A small masked image model, trained from scratch.
Model: 2.26M parameters, encoder layers 12, decoder width 192, decoder layers 2.
Training: adamw at rate 0.0025, 21600 steps, batches of 128.
Data: trained on photos of arthropod specimens (BIOSCAN-5M), 14.2 epochs.
Rows from block 4 of the encoder, named by matrix and row number. Rows with one number belong to one attention dimension. Each number is 500 + 25 x the weight over its row's rms, rounded and kept within 0 to 999. All counts start at 0. Numbers have three digits each. After the name is the row's rms in percent of the matrix's.
# q: attention query (encoder.blocks.4.attn.q.weight, 128x128), inputs 0-127
# k: attention key (encoder.blocks.4.attn.k.weight, 128x128), inputs 0-127
q.59 112:498531483544512487429497515508490524497535490518466497492477478498506471507519535491505498503489465471520508446486554486518510505481515501515467458489515472521513514518500492442493503489486490480489508488496474531452474499505527504517520454492557490468522529516528535484508494499499445517507497492468548489497462503463473527538503472516518518547518469530519483494471498540521505563535
k.59 105:509536527514493502472499485490492478507518495496497458477512515493475454519527480494461508493493522486516537528485521509493487491499498471527484487498475484468501489534523467472460550466531486500497466531476495480449508509503522485521551452529506472506553523507499525522485492531460487509491498545472516486548465535490485503498488467495543452519548510460504513499551532492492531548546
q.60 117:492513494505508467537496477493497556469503459512490494518484504504451518483532468476532512484520493460505519514515497527518473524482461504538527512519502508540493499534486487486493509485474524515459516436522481488505555468487520512462472500476492481533476520466507484489487498489500486561501528503501527533488455550513477510523532459466496490484481534497538526505537499487450539470453
k.60 108:517467502477535482523513488537490546520507470503495474519486508513456569518454454461529503494532494460513518491517517480521490509467476507502524469524498528518500518467482458571512486489501543500517497483500506493539502520474522495478448497472519485524466537479514540498458463487509497481486491500491550491472514506506503467488499499475539497513519470464487488483515525514501470441462
q.61 107:504512531548492486518513453515523507503480484504492488466505532538543521558466511527475489502467483484508536478516474468542525471493507487545486496501534525504472485499497482498494498521501505506483538469475505487511500471525576556472496483476500514512472533467489507477542494518495480491518469539501537503512522529479532472505502539504478554513529491548498451521492523488525454506492
k.61 098:521493506487524494511506459499529453476483481518453508473525558502506463526513541517481462493489475473487478537546490469515541558498406520511475522535546509522462474476488484428515494487503487488521536475498483492509458511512506494473477495535513509496499532518523506504480495518468459482503510522488528489497546511528521496495520511476501483494503509545512506509497487479488491519486
q.62 107:523504518486494528496480490474517557524492528544485473498525460476523475543461482497519510480515506492479538516491533470467473513502483533540510505444510526506527530493513529520482539523512486473502493558504489502524484509511485492501488485558508503481564514527501510549482478526503499531536497484534511480468461508490495510495491520540527491511546470501458474539507455533519508513544
k.62 108:464510508507521528496518469465467519518512475454545427519528457484466491528541494507483529493546511476498485518519521465505500540497524498520497474496478471454535532469568480511489491510508482494475477552536476481525528518541488532508476470538500529526519501501541531504498490545480485521489498491529494472481492485498483503495484502469485475517477503460496522475487525485505501540527
q.63 100:506512529458474467541480445520527532505490498498499463475490514504475557475540512481466483469526536531525512533525449456498495456455510528503523501513541471508503524481486545495513510531479501502474524451469502480517507487502495472494464526493485519515423521470487489483510469513504522509490489483448497529481474512503512495496519541484507467486490538492489504480503507505460491458483
k.63 106:485526492468475532524439505515489484492474537476533464486488473502518508540498497493503503497506461443488468469504457487495463510505485532481501482487531489493513503523489490535522484544507535567531502489507513487540469474493433460483445485500511506521470490546496483480512521514530524533475509480490495508506458522514486508491520516497459510526462463498474491515513525464514481447518
q.64 115:541526517515495516478457497545531524537501504473493524481478507481495474548516501517485438529492503469480477454511544509490462464489481497466504483475488505464488465500525532512494472469481483517493543506518496523503506542530489486561514498493496496512467483515527494502539508501520480521454546501498466478494470511480526522506508478520466545460509481522509512505447462476505482484560
k.64 105:527492503527504501496522462522480468503451474469495562491465496539508509484521502485516508473468454508472491516538492522480503508490549501519527514533473491492459526518517482519476532520496541485523517489478473450498527509507469489475487572521512508475470476499492494499520547477542519493502514515471538504519476504521511462506510492505537539500474523502537469506532568475517523483468
q.65 118:498503459500507485489484474473494523526493527516468487510471486487512491534504459493494481448520536475487485503492489470509533531540486501490502529487514437499498487505456559502543536533455469509473453494469495548472477495498467524483529504489497540474512550500458546469536447525510485504468546496482496521523515490488540491503500511495488483515512526513483469541493474491492476532480
k.65 110:477481476486492476472477527469488499520538468467510523514502492488507433509544449547483492531477530533517477484506529503549473484485492517478508487510488482511512513523454530505538535533505471479478476505510513497452476521530468500558570509478451484497471480505484503502529500502555493516510503487514464458517507482459496486473510482513499476485514513480485498515455531499492464506520
q.66 112:507508470458517501480484506501505534510520490495487488489523530467491484529524490509499438505489509500513461502451502451492530484520500497511484499477463526529478457511472524496496493452461473442461490463469468539504481507498498531494530487512481498517508526509511527461549476522502495492493491535507468453516508472485529473522548510568472493501492516522482523533454444494516518529506
k.66 101:512484500504488513448529549477503473508493504494487556508463453520463479505533467501487501511505532518436494447539462495514492513513525497508476509487485517533508476505498516491532530510485514477515498472512486485447496513559491494551552553495480492485502453469454488463514484491526530489516508486504475469461502524445506459497518504488478516504487534528498526488522503490519490521529
q.67 097:523490485541520489546471503491508480502509484454471470480501479515513517528492432502500489536516480487480476495547500487480539511501506481482534488517469499510457535475529456507479475472547539507499515484527492472482537500512510473528499531475498496511504453538500466518488514502480542542512484522485506504479511440522471525467505483453528500449499529528534555498525502499478512470492
k.67 100:482501523489516517545491494491521491485467507500521486474483502526475559523498547494481556510470481501492488532505540542488497528486495482501489537491494499523479510496532481503516508501492516500525534527477484516536491511471453532465457509521512522519463519502536469539460530521473481493515488523502536521521505499569503545516484537535490542482465490498512471483500527504502434461460
q.68 097:480513511468489536467533530515511477525473524504481518506502520540527449497558493526523536518505502469509521454534497478481515476520478491506517530534506490496470495535511520489541445522492472457495511497532467519512560481499531542472521470513487532488525493527518476519523496452510459470494467479496496511491483477465466481450499497504526473483486479491497461492541525492504488549507
k.68 094:505515488468485480526487529475503486531471524440526463520459470445504486509512524488525498504485538497535519521512518539517497439486479443482493547488483525487511499462487499502458485518532510542447487457473506502522490525480486478473498490538506514519464498530493488466484504486555494552478520487492506523512513490506510473478468526525513526442478511491506480525491522495517494469536
q.69 113:451500574527506467513487530473485460507470494505515513535523502520510482532540497520489459538469554530501498498512507494539502478476513504446504495508491471466494486504499517519490509484503526439496507501524501436485474526451537488533527506544523500509521485499506531530536491481526515509464498517503481472522503505511507522470527521492483507484514565527468475485474485496498444515501
k.69 104:524510469496481465492469507530545502493469489504484539461469495523508523447522537490513497467483553499521498545519487506482526522477537506469514517469491516523501518494528502518529507504517535472509481475492502511528562471466497483482461513490537518489489521495465474537453540436523515517529484482480511547521528497484495484490496487513500519484468502513535487460515526499533545470459
q.70 112:532504514524505520531497545497490467512509520520473508492533462517483479486517472508480515543510504527459473467545531488496504485545519470485518475488447512533500537462513495498491499471532508469493535517496503507512523549505516522540515454533531495476512479524483514479520493461511490479464481471457486457502457454549485482504504484523498519480489530498533498568522506465495490531528
k.70 107:514496503499485516528496465530512493502475540478544491485460506474526550498532544520528527492477497483511519528532482509500500480493509515444463483522499512513512491507504511514474469518545512520504469491497512460548541516499516517464452532515527482505499453488523447511492500471533546510512535507506517503514468523536455506491459527471471507527452480476481506482532486468488486466449
q.71 098:491534492518532458488471501554501496518534522521502466490522518472516485488524488480503465457525494467493503496511520476522525503539455502489499475493479493509508487443516523515504534492514464478513504476456505516515500484512496487532515489510512481470455565489498486474504519516494454494503467493525514507481507525484515512473489512504523508445463489497499503543428510438438453535517
k.71 102:492473505499440507483544497518529486543524478469493486527485473515505476549525481483517453528504550476543516498504496482494481535538542490469503492487496480492510496496521530505523509480533482528503530479517511495446453509544462485532516499511486513471527500554487513498525484496542482477492497499505495510518512468473541530507573489511510500480524525507488508518485527548522478557499
q.72 099:551475500518520476492497501521497513503527510512498494466520491463507533467510506479535523477487456523523515473450463488516488433549492506552515547482478491489497550488490493490545459509498464514516488499487504519503481481448459505472516477477487452540451529484531504514488497536488515510511525501497559537557488522507480497464508481496491534480516507488479514503471488501505466504494
k.72 098:488540533478526511484512512466512520509515541508484479477519543460485475473470437488475459529530531492496533454429508490514506486496506492481512495464514481468505522515497500540520500495537556497483498462532490494499494505469491526514526505489505515530527477492462536491537517519496440508503524502516511466509480489473469482507517482524504459510513477470495481510515476530492561532546
q.73 107:529538541465481487481500475514539461481509508444502528510492494483502499531508500528439497463491470453469546508502468468475502518502489446506457491489531525502484492509481477511514538541501507491523486512465487521479491475519477495431535500467483494519556540520475478453493467514515483497513496487490480487470475530478476494510510477538483528453551493497489477516502502489519509511482
k.73 102:476506491513534480501529526453513546528508489546500506480509495514532474544495471526467457502500514525508471467507507495507477468479492529487495512547470510528509434524481537491502500492474466471499488469508506484472447485553528509531530500529484502502464530513503521501513472531504469512459508504478440491510538481461525511456498455516507484503502496507485532478483439495487502539498
q.74 096:497548478515487503508490496513541488560507491475488506513495460513497480533527475505502515473511543523510480488507515500503492462485510484475526489494511559468505528528483498498496543522529512508467512518489529493476507510527531486557522478570506514572471486498484546481539464514517467496514484522497545518482489485471516538467505529521501510471498483529497433543491479499514465511501
k.74 098:482529494489477484508508469470528484547466485538501521497453480469526497456533509497485549483482503456495504544527487488493507520504544511483501515510494524531521483501525513516459521525497522498492526461514480462541502497515492524512505519527522539511478521543463497432507505517530500465479503509459544471531501468523513521474507511476531549472486503487474527529449533523506491456501
q.75 112:487504535471476466496523541480512490506490532474483480467457496532513520524514482504453511516469506520520497479523479499539515488522548492464486499500515527480527485493498473494493516490473514540512487495525487479489491484480523461542523509514478466504467500533498538497506532500513505530509493572506458483466525533507499512458463468478486528457520471500520551573501532499517453539506
k.75 104:519504514490495534555515488512506516500477496473569491497503490525497549496495517472491480517461515532484463506513496512525504520497503501527487533513488521495499518518482493492473534516479499495549534475511545497527467480519519517511471519509510537533462490534511436459528527474555529524479490504504510469530485511531543479494493521543486568500505463478563487495476473494520500483477
q.76 095:513461520515516487503498510533473481503493478492509490454500504472491491548460531459482491505525505519449532485484501495481474511494502563515484509462498556474516505506528559521467478514511476510498484525517485499501470491501504453475520464542490492478503493489554517535511519512521498446501497526488538534501458525513517475507495498519480507486497476539474469450544515526535555491467
k.76 098:501527525502510503481521494489498474496468490495579490474541474500499476506500511464503510515529512526484476499494512544517489506503508525514470482492492463481479495434472473492514505513468484503517479483477565533481493503491504516509474482536471482509478509526501498533501439524478522536483535460522494540549489518506512513472553464482451517467535478473505513511494544510495497441472
q.77 100:489507536478537485505550510544447517511511479519467493521499489512503510531522474498496435453505512469482548527465506505508538513498477504489498492544505522506525564493474522488501494461452472525473506495520478479512489474546506454489502541479464509460505562503473498491491510478494529476493498474506483513497568511474504512502484504540508538469510528497492474464526505507494474515495
k.77 109:499493523477485518463498513483511512505541501508463487495525533551480470528508485557510487497492503520532522491502512478535482500496486498523507502437515477521499489483509533508486469483507444539539477520486502523450495517513512480564547510457483513479484502547485502505528470504456478529457526509479467476471489499466484552538517467537499482495479488478499492491468465458493522523480
q.78 097:486508454501492502496477485510563511532537503558451554505527489509503519486495458500489448462497528491540497530486508478503524522492470519510519521472532466478495504546499482487523537521493477493497470478490494531521466520498479499486502521475544486460494536521524536473500488570525508489527501506522518556506526509468502512495501482493517494517487512517510482503490509532452524498567
k.78 096:440486541542483495480519502466498510504498484500499485517498500492468481501512450494550499542481498502532508468523542511513508455529460486499479478513495449542487443533454523514477551494500466491463516496490503498460512511549497488543535543504518480524511483492471488475546478491471460459507501501498475503484496486460481478489509466496492513502480479503500537460489478522498479544518
q.79 106:469510499466515541506510506518513539494460493512484522494488530469501502545482498500504452472488529540538494467474536477481526496532498446497482523464514497461509481579475522494537517480517492510488462539492469497487482551520480485524517485513495508456526482555478494520512487491494504498493526496500478512472492470464510503482528533512450494502518539479507465506442525520513476528531
k.79 094:538481471524481434511452504468494505519471519524489492516479508547503531495497479529437499492447494487537501458502499546505498509495485493475479465511436519496479496497501535477528506543489501475500491476489522481502487514507496525530524533523492463489436510473460463462497512472519533499461497535510474507519458485509509492517502499542526537451496521477489513491510488532474492471489
q.80 101:505471538454489535530501420531481501489473504492509499511514505499502527459488532487537505497495460496483490486506498495496474477458489468486482493498536455533550490480507490532509505463502508517546533487487512510530497472487476472489465470515488472496472441524477438541512469500485506520495541477515496471528496489481487492528487505476492519502458523487503501479516466461561471532515
k.80 108:474464549521509492512481469508470524443506484549478484465505519479489515471499557536467487507489433497445517503479500511513483500533471551498496482524517513501474466486548492528521520503510487493477533510512537485529502486484518513481493484500489466496537468498528462476489486520495502463485491522498500523470520559479526546519467528495484468507483479513460474503486483527476514528538
q.81 104:511518481495532478499495495533503504506511499500453510486514484478497503493502518488531495501496506539539490499473516472482501482498523535505476546503479452516450492521506531510570480471516449483535463453475477522537478506546509466515505496485518500426511548468482489475479479473517549518531470512467478509495552497525462499481466501515501539476525516492509522485509479502479462526475
k.81 101:503486488488536502485497508480471535482501493473508477515433519535504460519501516492514557502521530483496474505484495498500516523521517522496545486515490524505476488481480529531528508502556537515532459501528472456519517539497540492538504462484506531491502480466492515502503551482538551552563490468489504484504469479498444526474494518510501505527524481520519478533526506503488534497466
q.82 092:491510519489485479483546486502498476520499481494527477470485453496502518538478525498493492481496512495491470498469531455490477541486522515469458522490567525491507499507501526531534447515522490470483459482463530475535483465526494465475500486487546515496506526506509504506484489439484527535465493506520483490495518469496468472493486472594501516486460463507513512495497511498546472519508
k.82 098:519472501474477506519548524542510491518455522465531471499512492499504491457457492496486511515548506524510483483529518498481547522502530511483490501539528498517483475484508455509469514471524525504523487481522541491486566487432520539524455503508527520522518530512521495495494491520499488489513501534498505547483518499527491523478475478535552515477496548522473505520522546443512494513498
q.83 094:474535558469498486495509502492522494524444482513493522492512465486480496543551556494491476501523527472476540474523516481521510534484544507528482488466490511466491522463474488490517503522481528519485483501512530464469493476482491507472512549509491513467502540496481526516512530476505476550523512502514519502499585531514495460477542470483504479517533523525511479513488522536510526489502
k.83 093:467495524552486477454488487489478497533507518469518501473443511513489474498547452457498528427523498495480540452499536531488518514473456524503470508514519489476492491525515478479489506512526484491490522499536524483478475478515506518519475493497493475491489587486512521510520502492466501503489520522507525521504531524479493437528484494509479482480533513548496520496525535488524498529486
q.84 107:498469528485530503497518544496511531523486461497442507499467497536499485495497459505520520504534520473461455469498480513489500528495508512478517488514497495490499535508488539526536435526466475461477458489509521552467517501523485483517528486437476490497471520484506508499504510546519502529476480501478502494507463503489494507436519495498522540457484520454517551470508498523514541518495
k.84 098:520458445537498443515539554517525520526522482487508472478447492513526481461522444499496499503531537483518478511517520526477495476473506518471527466489470517524489501521558523518506503502498490495505478481506493535494506514489458509501531500506474525521502482534449544490508504510521527550492494501497490499521492481470498469506557488497504487489475535522490493459525565511536524514485
q.85 104:486510473497487502524491504543483472482452475511517500500508502523500503498481529479510528501493480541454525535489479488519495459481506528514512507518479472522502481485530505503540517486505540538488464480506500496529506469483498547485477531522537518499549514468515516496529523500564494444515455513546535493544540528511540492502486559494520482459516526480505497537509471491554476472494
k.85 108:505532503459508496560500472510476486457447471531500501501520528525462496510476505475553502500492514466491480525534483489489489518491484489496476493543490462527519480507485494494525519502504510456541518504499492531510527486502448533512486473530474515538482457527540493509492490488479476519543466553542533512525449527483490556522476529498496496529516445480493519527522492480520514500506
q.86 100:467494488459468496511498498540542503547506540490491452549539496464497495505493491523530562507515529499512518490538481494482503521513504551457477493478460491549502492482500545470478500499527503476451503533515504515469486469488510473529530488566488483489534525483525523513486496480533511535528506505501490545450480479519487466493518487484460513518534484480477511500501543507486519497518
k.86 098:522496512497466496502497494533449508491494498487512562509505501550533474501505502533474480494521543519472499496500478523534523518529535528540502434498541480535482522481528511510550482527501519500476489487531511506518474521525518521525530522496532518541522505475492492531511504453519555506523489489499464551496540574504486520516512481496476495493477502522468479501526486479451477490482
q.87 094:503491517480513518478464505493502468539506511538517494507478478458521515510506476492493500545485492484491553484479500517486429482524491479521525499518485545498519490530535523495488523518535501519487569555530506482501509502457569506476464487473524491504453464524498531468486523482490488542505496468519533535525498480490532533525523487510517507532531474489485491471537511504481470475532
k.87 109:473519496495473533537491517527517497515515527526499503485549517490529453533516532525497488476509494521478531557485480512545495490496452475532459504487530495526480535466495487511507513476498499502478490511523462508519464517536492526506501477488495542525511531528545523526524468512475482498461490506470523494529477516513448527555486503523533445469480479481524515451480472496505478450501
q.88 097:501505538500525487442492516491500487490523511488507485518503527516522457500522488533484484486466492467509522505518453516533522535483498502520511484506488480510523462542484514481521488491490484538507478527492505459495492479484512479471473442528478544510512513536469488504514478465496496500489541441458499502477493484462474488490507548441493519501515531533566545509515492467538503521560
k.88 098:511499493465465510475490490498499490500492558473520513491479537493499512491550469501436486561532537506461487488499457513505520493489549510473535481508494495536461501507540481512457440483479484521486483530535484458514468499528481474508494483500522502470508519482534493545512518466474528501479525454520516515510512494521501475488522518441497505512493511514469493488538484551475539502507
q.89 094:465503509528472508502537509502492498460464479470474481522492506494470501464503503523483507438479503499554443497482554495446529485495485488528478524494504540531515490506507542504515517523488548533490460479523487488524510495447500531495500515486503499504496521519493502475510465454519525491527514470561487503495494511459504529497488552488464508577537509484517476487492531494511494523495
k.89 085:475470473491482500545497460493489487483471507537467510544444501545515516525465456475505561486491521524496469490491513510517499496519557522484519507549499483442524504532522477497522484485484508498457499432493514497509527506475519511495483492484495489539492512518484511507515528487515517493465512533517508537509510546515476488464482562489513504477515499507495497544548556506506495491469
q.90 087:482502460465458522489517509527515514517484524476506494491534449531537486520475474497523505503437520475504498517500517509517511499518518531516529490509496512476485550504495524520518511466516549455503532525502479484504516533473526483508499486528518457536469479490553492520493491514492445503469471471512510505510509534518447494488491482443479493484553428493517497484462494533489515495468
k.90 094:474492531471493510514487533547506494480513521485449489526513529484520498531533483514464483477497492511565548481487440479473481467506510538512530492522562524503492475465530511499547509488476528494495534504509484507487471502461495525516522520464475508525513499441514494516475478498528518499527506510490497491481525548530485487528472501475471466483464484485557504520500447479498474487516
q.91 096:496553503509489505554488483512487467457508485493480498505472484521499523483475506470516531500480468451452526527526487503497457511466503518516519500479483503477517471468536457570504523484511504574508493488552495509500490479454492507472491501479489506495479457478546511539437506528484503513466494505502536504523499519521483503483525511491504493529442493490510472502517507532457502464509
k.91 117:503525511490500498515455496500511514444516538486489473504530476468523519527488517507535475496516450490491560532504513472514495463510458490564466522467500481499520512519454502510487486493509510495490512509543457541501469475458445506477513512500485515511482517507535489522493480531472507506472466489481495468509476549544478555500494541530493532514485506465493544527462495484503525482516
q.92 090:476502486537501466498499538497444461486512480501523478483494483500496482496514505509497469492456527463513474542524503501513497513510487494460528509483487488528523466549515533530483561484454471511446471487491512529507544531488492484518499470507515454471507531515481483450498495451509539550508458486480480503489500483499551525493539493513540501520525498474514523522522471506452502531491
k.92 100:500476439546506445517506522482551477495486494488516479476479502506487523475540480510511565553469514500470502485478483501496519469491514432489488515473530519487498489535520510487474516521472504528463547520511531524507503489523534497492501536480487503495476516512451481545483498457530499490489476461475516518461484456481506466453518505521494477545499522544496479500514507478479489505500
q.93 099:538499494507496528486513516484464519526498488478525450505504478504470491510499467500426490501528543504519504500520505443512510506534535455530453463508522494505505489537483480502527510509482479483523522443447510519531502524496535453519485513489497475483487519497487503503499494486491495538528494529506511469481474454479483501514454510526444507489504527507424523470497482513493478534543
k.93 103:514497474530422519500498510457497497497466520467506514510443481487502476501537551501513495482524495451471494500539533510446502482543479502491499472523522467520491521478515513462466511461501479477511465477508467477499527511487476521517540504490509481472526496492493499497520488480524481545489540459520485521471459450494456492477491503533484488426493516495487514513490515538487501478490
q.94 096:507456499531454510488507504509508521498548491500515475450506521525481509488500447482491483522535519508550473497515512506495527495505489505451529495492458473411512491447522484497495515515482509510513496558514519453517482493499500463469554509525487496502527482492489457509523476489451499511490479486517474462485521446475501459457495493481494527479520514506475501502487485487531478463478
k.94 095:536509510502518501451468501507469487522484495496450517497533497485494523524466477511500533532505506515487518521518509523536453491547485512491493514491510513498507482489512479521482512487466451578510524511529526507491525498546485479488518506502473523444541516534461454542473495516485498506496439552529476492499528511474496513506417500506503502525478491507484493494494481468520458519496
q.95 097:430555522463498522539524497518518514500511474461526496523540499517492516538491522512501503490530458503502485500472534482516492477519503460477531507510520566538557486515543519518496517476495498523477516494520538478516485437463546518507492486494504506490448502487523493447497488513505518532501516488545527480540524505530505499524518473508477517485535513505545515472475494509496486477507
k.95 108:480491477500505493508534496488526457463505542464457473514531529503506514466430534514471488494479499463504487555542481473464474502488530495468446515488506493491555517474534489482507514471466510505503485484479531524523489490502488538456457511521517530512530509510515469447524513524473460474524501482474481501491492498505509523526465482505520516539481476508534540471513468489505508475490
q.96 116:468516521529538510562534476506467518527500515485514484501483463521501542473491492469500480480496480406461511498500510533472501500525506480510548506516508441480511515505487520525511490530521516531520493475522495509502529525471509482474436507491493510496490539518474474528494475519495478532515489499470494512541479512490508478516483544446499516480512486472454492507497491538507513494437
k.96 113:495473503507481513522510460576508506496469526478485494493491517489521539534505529471482497519444530479509466498504532471463489498480510505545525524482526521485542432483515506548501471497535532481477472524474483525553479474469464503460463548450503526464486517514519543522522516534498513475505479511537514507500493497502510473480501506480470529475512481489471505497483487517529506506511
q.97 100:543469552520518486541520511534477490489486496490527450478503467519501506481534504495513482546515472509508426510461463476520520469479526475497442514484484534545515483480517523485520515508497518455502516523486494499497508518525524513499523512526524490530526458540551506505509518508526495490488532482497515450474542514543512535507489548515502490500514524491518528482482537490459512504535
k.97 098:493514552502501520491480525477473582535495490535493475509501522462480445514467501513499479476517519503503484508495509473511523496489515511504527525498487496531493522482466503545444510499504503495479517524506513493444499511525504516526502464499523491442491530507522519494474469537530474501463544506493498485549489544493537586487473497532534511516485549512500498524522476504509487508484
q.98 104:518493494515491504451508500478439472528472456549495463534493501506451518528489495470496488480517481527526525534500571497486483508530488491487481494525506497506502550508477472521518480484471530485467493490541517491498497463520503506527499500489474514486512471484519528462461484505536482491506474494542488525491490477498560523501501487514517476499447557520518445448524530493495536501506
k.98 104:487512486499578555506540522507508526508518493523534510520524490540478470490531469490481545501480538508467537511510522495455512534511465496514507527516462491507556517527493489529526514517510471505494533510515497567463499509487505474535523509495478510531464534516501522471530464489513517493475522478518477493529497547502517483510553462486527530502534487499552501508514500488487482490466
q.99 091:496524504490525491514493526521491500572518519495508506496482534538500506504508540483449490483490488479527493448469498533541487537481496542475516537451538493449515495481471481514483565512505474531500453471479496515525481510498534482485490498490462472502496515513471509511526520493480497542477463504481488471495513481504531477519478509517528542478498451509491510482427475500493495544480
k.99 100:466452505461514528537510501466508487496484512529536498488445477560510451547496489488446522552547488475499458488505492495474503492487527519476523507511482479517517501466509518471471508465524491513544496516487495492534472491505514515489498507524547471540526513493531494498539515520488510542524508461511508469482508513506501525513531527526489553501478497522506486535487503505489439543473
q.100 097:519504515529530428500506470488497512492482494459528523499529519489454514524496470533499480507500516533558477504496469474450490472457500453495536492505519516533516506526470476478495512483477506491495509484489478478547529516472515472486493507555503502472521509496512473564502493483513554507518474488483532490495512492536524551509490502482523474477492502482511483503462496526527462425495
k.100 088:503485471521492499522461543511505495499499463543486478489513513500510496531488501537522484458456456467493468510505503496513506505488531537463483524477524477468475509467511504483501509542486523506540543463444500484497472516546510534502532501427468526497487499508517536524541514479492532472478451499526493519507521542496526474423515471496513512500516520513514496465495507479505479482475
q.101 095:497531492483513483498533500548527521472497513492492488488474464500516517492473490494459457463481511412484478566486511490529527497537493527509507518488523471478524510503489539514490491512541502483525531485458522517561513535482490478471469483485460479495512504484477475500481465464518546520454525473468491519493494512461496485474479518513505514518500506461502504479531511482550497515457
k.101 097:529474522478516489515493492451488458504470496534534465470497484552500472478476515474484514537506515520495504518504481531476525485486501539484496470493533535440502494512460502553475495495488524504495460464489480473529482491490496474471501469514488495482486476544536478522483482500440504527496479505510540476524509504473527507531496551481429491528487538481512463512530505485482511455485
q.102 103:518530499499480488489512502513483507490519503511547511485528522472486457522483499538518486494517488508511492549494481510517538530535515519528515534478515503490535507476492501531529522504503503498476493465484489521470527450475491517479516467491510509552459578501487479512480514427475494449513466498501522488455504518485512441501477529506513436550508497510451516494532494524531508491503
k.102 113:526468510477490501541501513516467535483526557503487532508480519509488517497511494488517566479506497540477521523490496548521534498552519515525509516504482474484535476543515550439478487510480498524528500528529485480520495490500520437471491465516516480541506533447504492534528487452543530496493499525508507520548522499503492524485498499487509445463518484479477485493523481520488490493505
q.103 108:492542479498485481515493526506516451476528470481537484499481514502537514528521501540503470524482498511463490466544516490470502459470498517492471497516482489544474532473519435492521479488486449461459533499478531487477504480562487465514519480553478498502533453516528485519484530536516524494497481497490479431509518493478502519495496490479535500478524506447492493496520479504532510506494
k.103 100:449508521493452492497488431477491507467522476489495526499492486475546484484465479542493480526491513471501497531533472523529484488533511521539454546535480539522502526480473492479487484476512520500512512464517490481477493466492537520510575510513503478523531538512523545490518504478509533502490526534480517479530510519528537528478477491539510515489478523505469502518552497520473503500480
q.104 093:499488450498493494549518521507500479524494479521504511512498514525493501463458505519485528494539554506479501505433527467500533556503488513486486501555512479534499489512495520475515473468485462552520520483480555548504516480490483483518526465483519526511513528520527513437503520501489504542471490484518512464505492514515506530481445514488485485508474471511488513507552470512534529514526
k.104 099:536465464505492530522534479525498546486504490483462472463535477517477497514468479534505503468503465526455526525514520531517501508520498541472490509517482496525489498489507540509507519501500496475495490475496496496473484462508490482450503489454502483520515509457488513534503572495527559471504516491492508498525460491516467569519515503472507543496491474460554465510491512534474505514536
q.105 109:534500524516486467475513483496474524539513508495482487514506492462522510510484488518503488481449447479496521471524529500522523469483499506512486491507501457468514534512492492515509505511505555512455504503468450457548501511501510497493481502515539487474492486490532509512491519545525501458556527468510521521467446532495500489540534509529462493539496489476488496513464430460488486492450
k.105 102:477506473451460522512504486499456511529475499528480480484469509474510519512496496535504487535507492488509496491463490524501463486504482485526519475442519506524493513507529484533489536563515535474492501486468513532511489539490540527478490448524503514487488492524504526492478458493511512501474495502525489462505495538436475508540520513500518516483501546493444456546516513510457514441482
q.106 104:499536542491536490512495550503510489507510493504536535512433493442462483513501526518496497537517517494539471463508517528484526530514454493518503438529520494493493474502473498466521496484521535470484494488503484540489499556530519469534555494519517530507519466496509518469507481479496505479493491438515511488513558488512488480498530494473474523500511468479496482526528522493483461503532
k.106 097:514528547526511498480481490498479484502518500462482513485504500504473490491454474511480487494519536550491524486530458468486502483508512501485503479494498511485487469496525439479484519479499501516531485491481561509466477498479534513528544527516504504469483518533531469548483442499475504521476500506498504509532440530502509554509472454538554511474550502527526518544502491511514517526472
q.107 101:501471514518454544494500491457489507482501497533485467505505522452500486553519543469537492485530453499496481559477465502535502478494502487459520494511499462495479492459478463523491533464479495517482477474571506503472523509528498514502479503510526478524482530540515488524521510501499481469527480484484510518495503501500481476489495543444494468524530515482471491476474433523464487507501
k.107 101:555512462496493500513509523488509496489551439530502491530492481477487486467530543457503497527466475524467496539482493503513462539487479543503547529492494528466472523503541490525458526504520463487512461508510501464505487448503502490502508519496475460525469493518501513476521520465459546490475474485446503469496503497497486470515464493500511518491477477484499512469482465512463520489454
q.108 110:442534500516469505467540514508472488488506509510452479478518479516493493506463550462498481468516500476507465511474524472464502468531534506470514526488539514502526441502456494501494501468476506490502467459462519491486508488531476471528509486523495504527439521500513476491499442526539522452517523490494473507473518510469499475498522504489495493500507461572498522457503492528499521511501
k.108 100:524503512496446477502507501522468494466463574479492528479505525491459504511491499491490494483495436470518522514524467498499522534479479520477504504460459512496509489509541530471470471504527499478491505509503474502529504482490526479510477508518458487484533472519525514511466526484510457503515495482531548508551491506511458500500558476477501504483471474504508502501496434547548468520532
q.109 096:504458512499502505487482579540491522487518487534521456469449494483499505483505503518488465496488472520477453529513525502504483488473463459451489505501513509480479453533462519488463499471475487496484473496499516530469508502515491475508507473515516513499467475530538509513487515535517491447451512505501483456487503503495519522502520519461531441453539490487517514524477476477488527453506
k.109 110:497482563499550545471523509520492525496538496448521441499474518477527509544492519538516503528509487476488539513526516501500497490532481503475460495506520473508504510502545501469522544486527516463522477489502465470498466503533511479503506519481488522502460496483468471491518503472488468501464500538495446509508533519523487525488551510462516496510554515504474481483530479497502511561513
q.110 099:455520474478497517461532542524485513500492552545493527521527535514468500500501536486470479534497478533480478480490518524504459444496505473485478492493502511474526501481489495458500446494497500491448452459494494525480487487512477494514505520528525502536508459500510512521555485466488495494474500494528435469456537560501503540502522510518510472517478515484499474501507474526501476517499
k.110 100:511546498500512554500495481428490460512495479434508505483538512466494519489487534499489502512486482522504525488531519530483521488481506451467463493511464500511459512494512479497544545484442479517497522501458526462479487508509512506494548523465520541543516497483505480466497483507475497466510531504471494482501497468486456462495516499516511495463516520550492490497453489536495475523494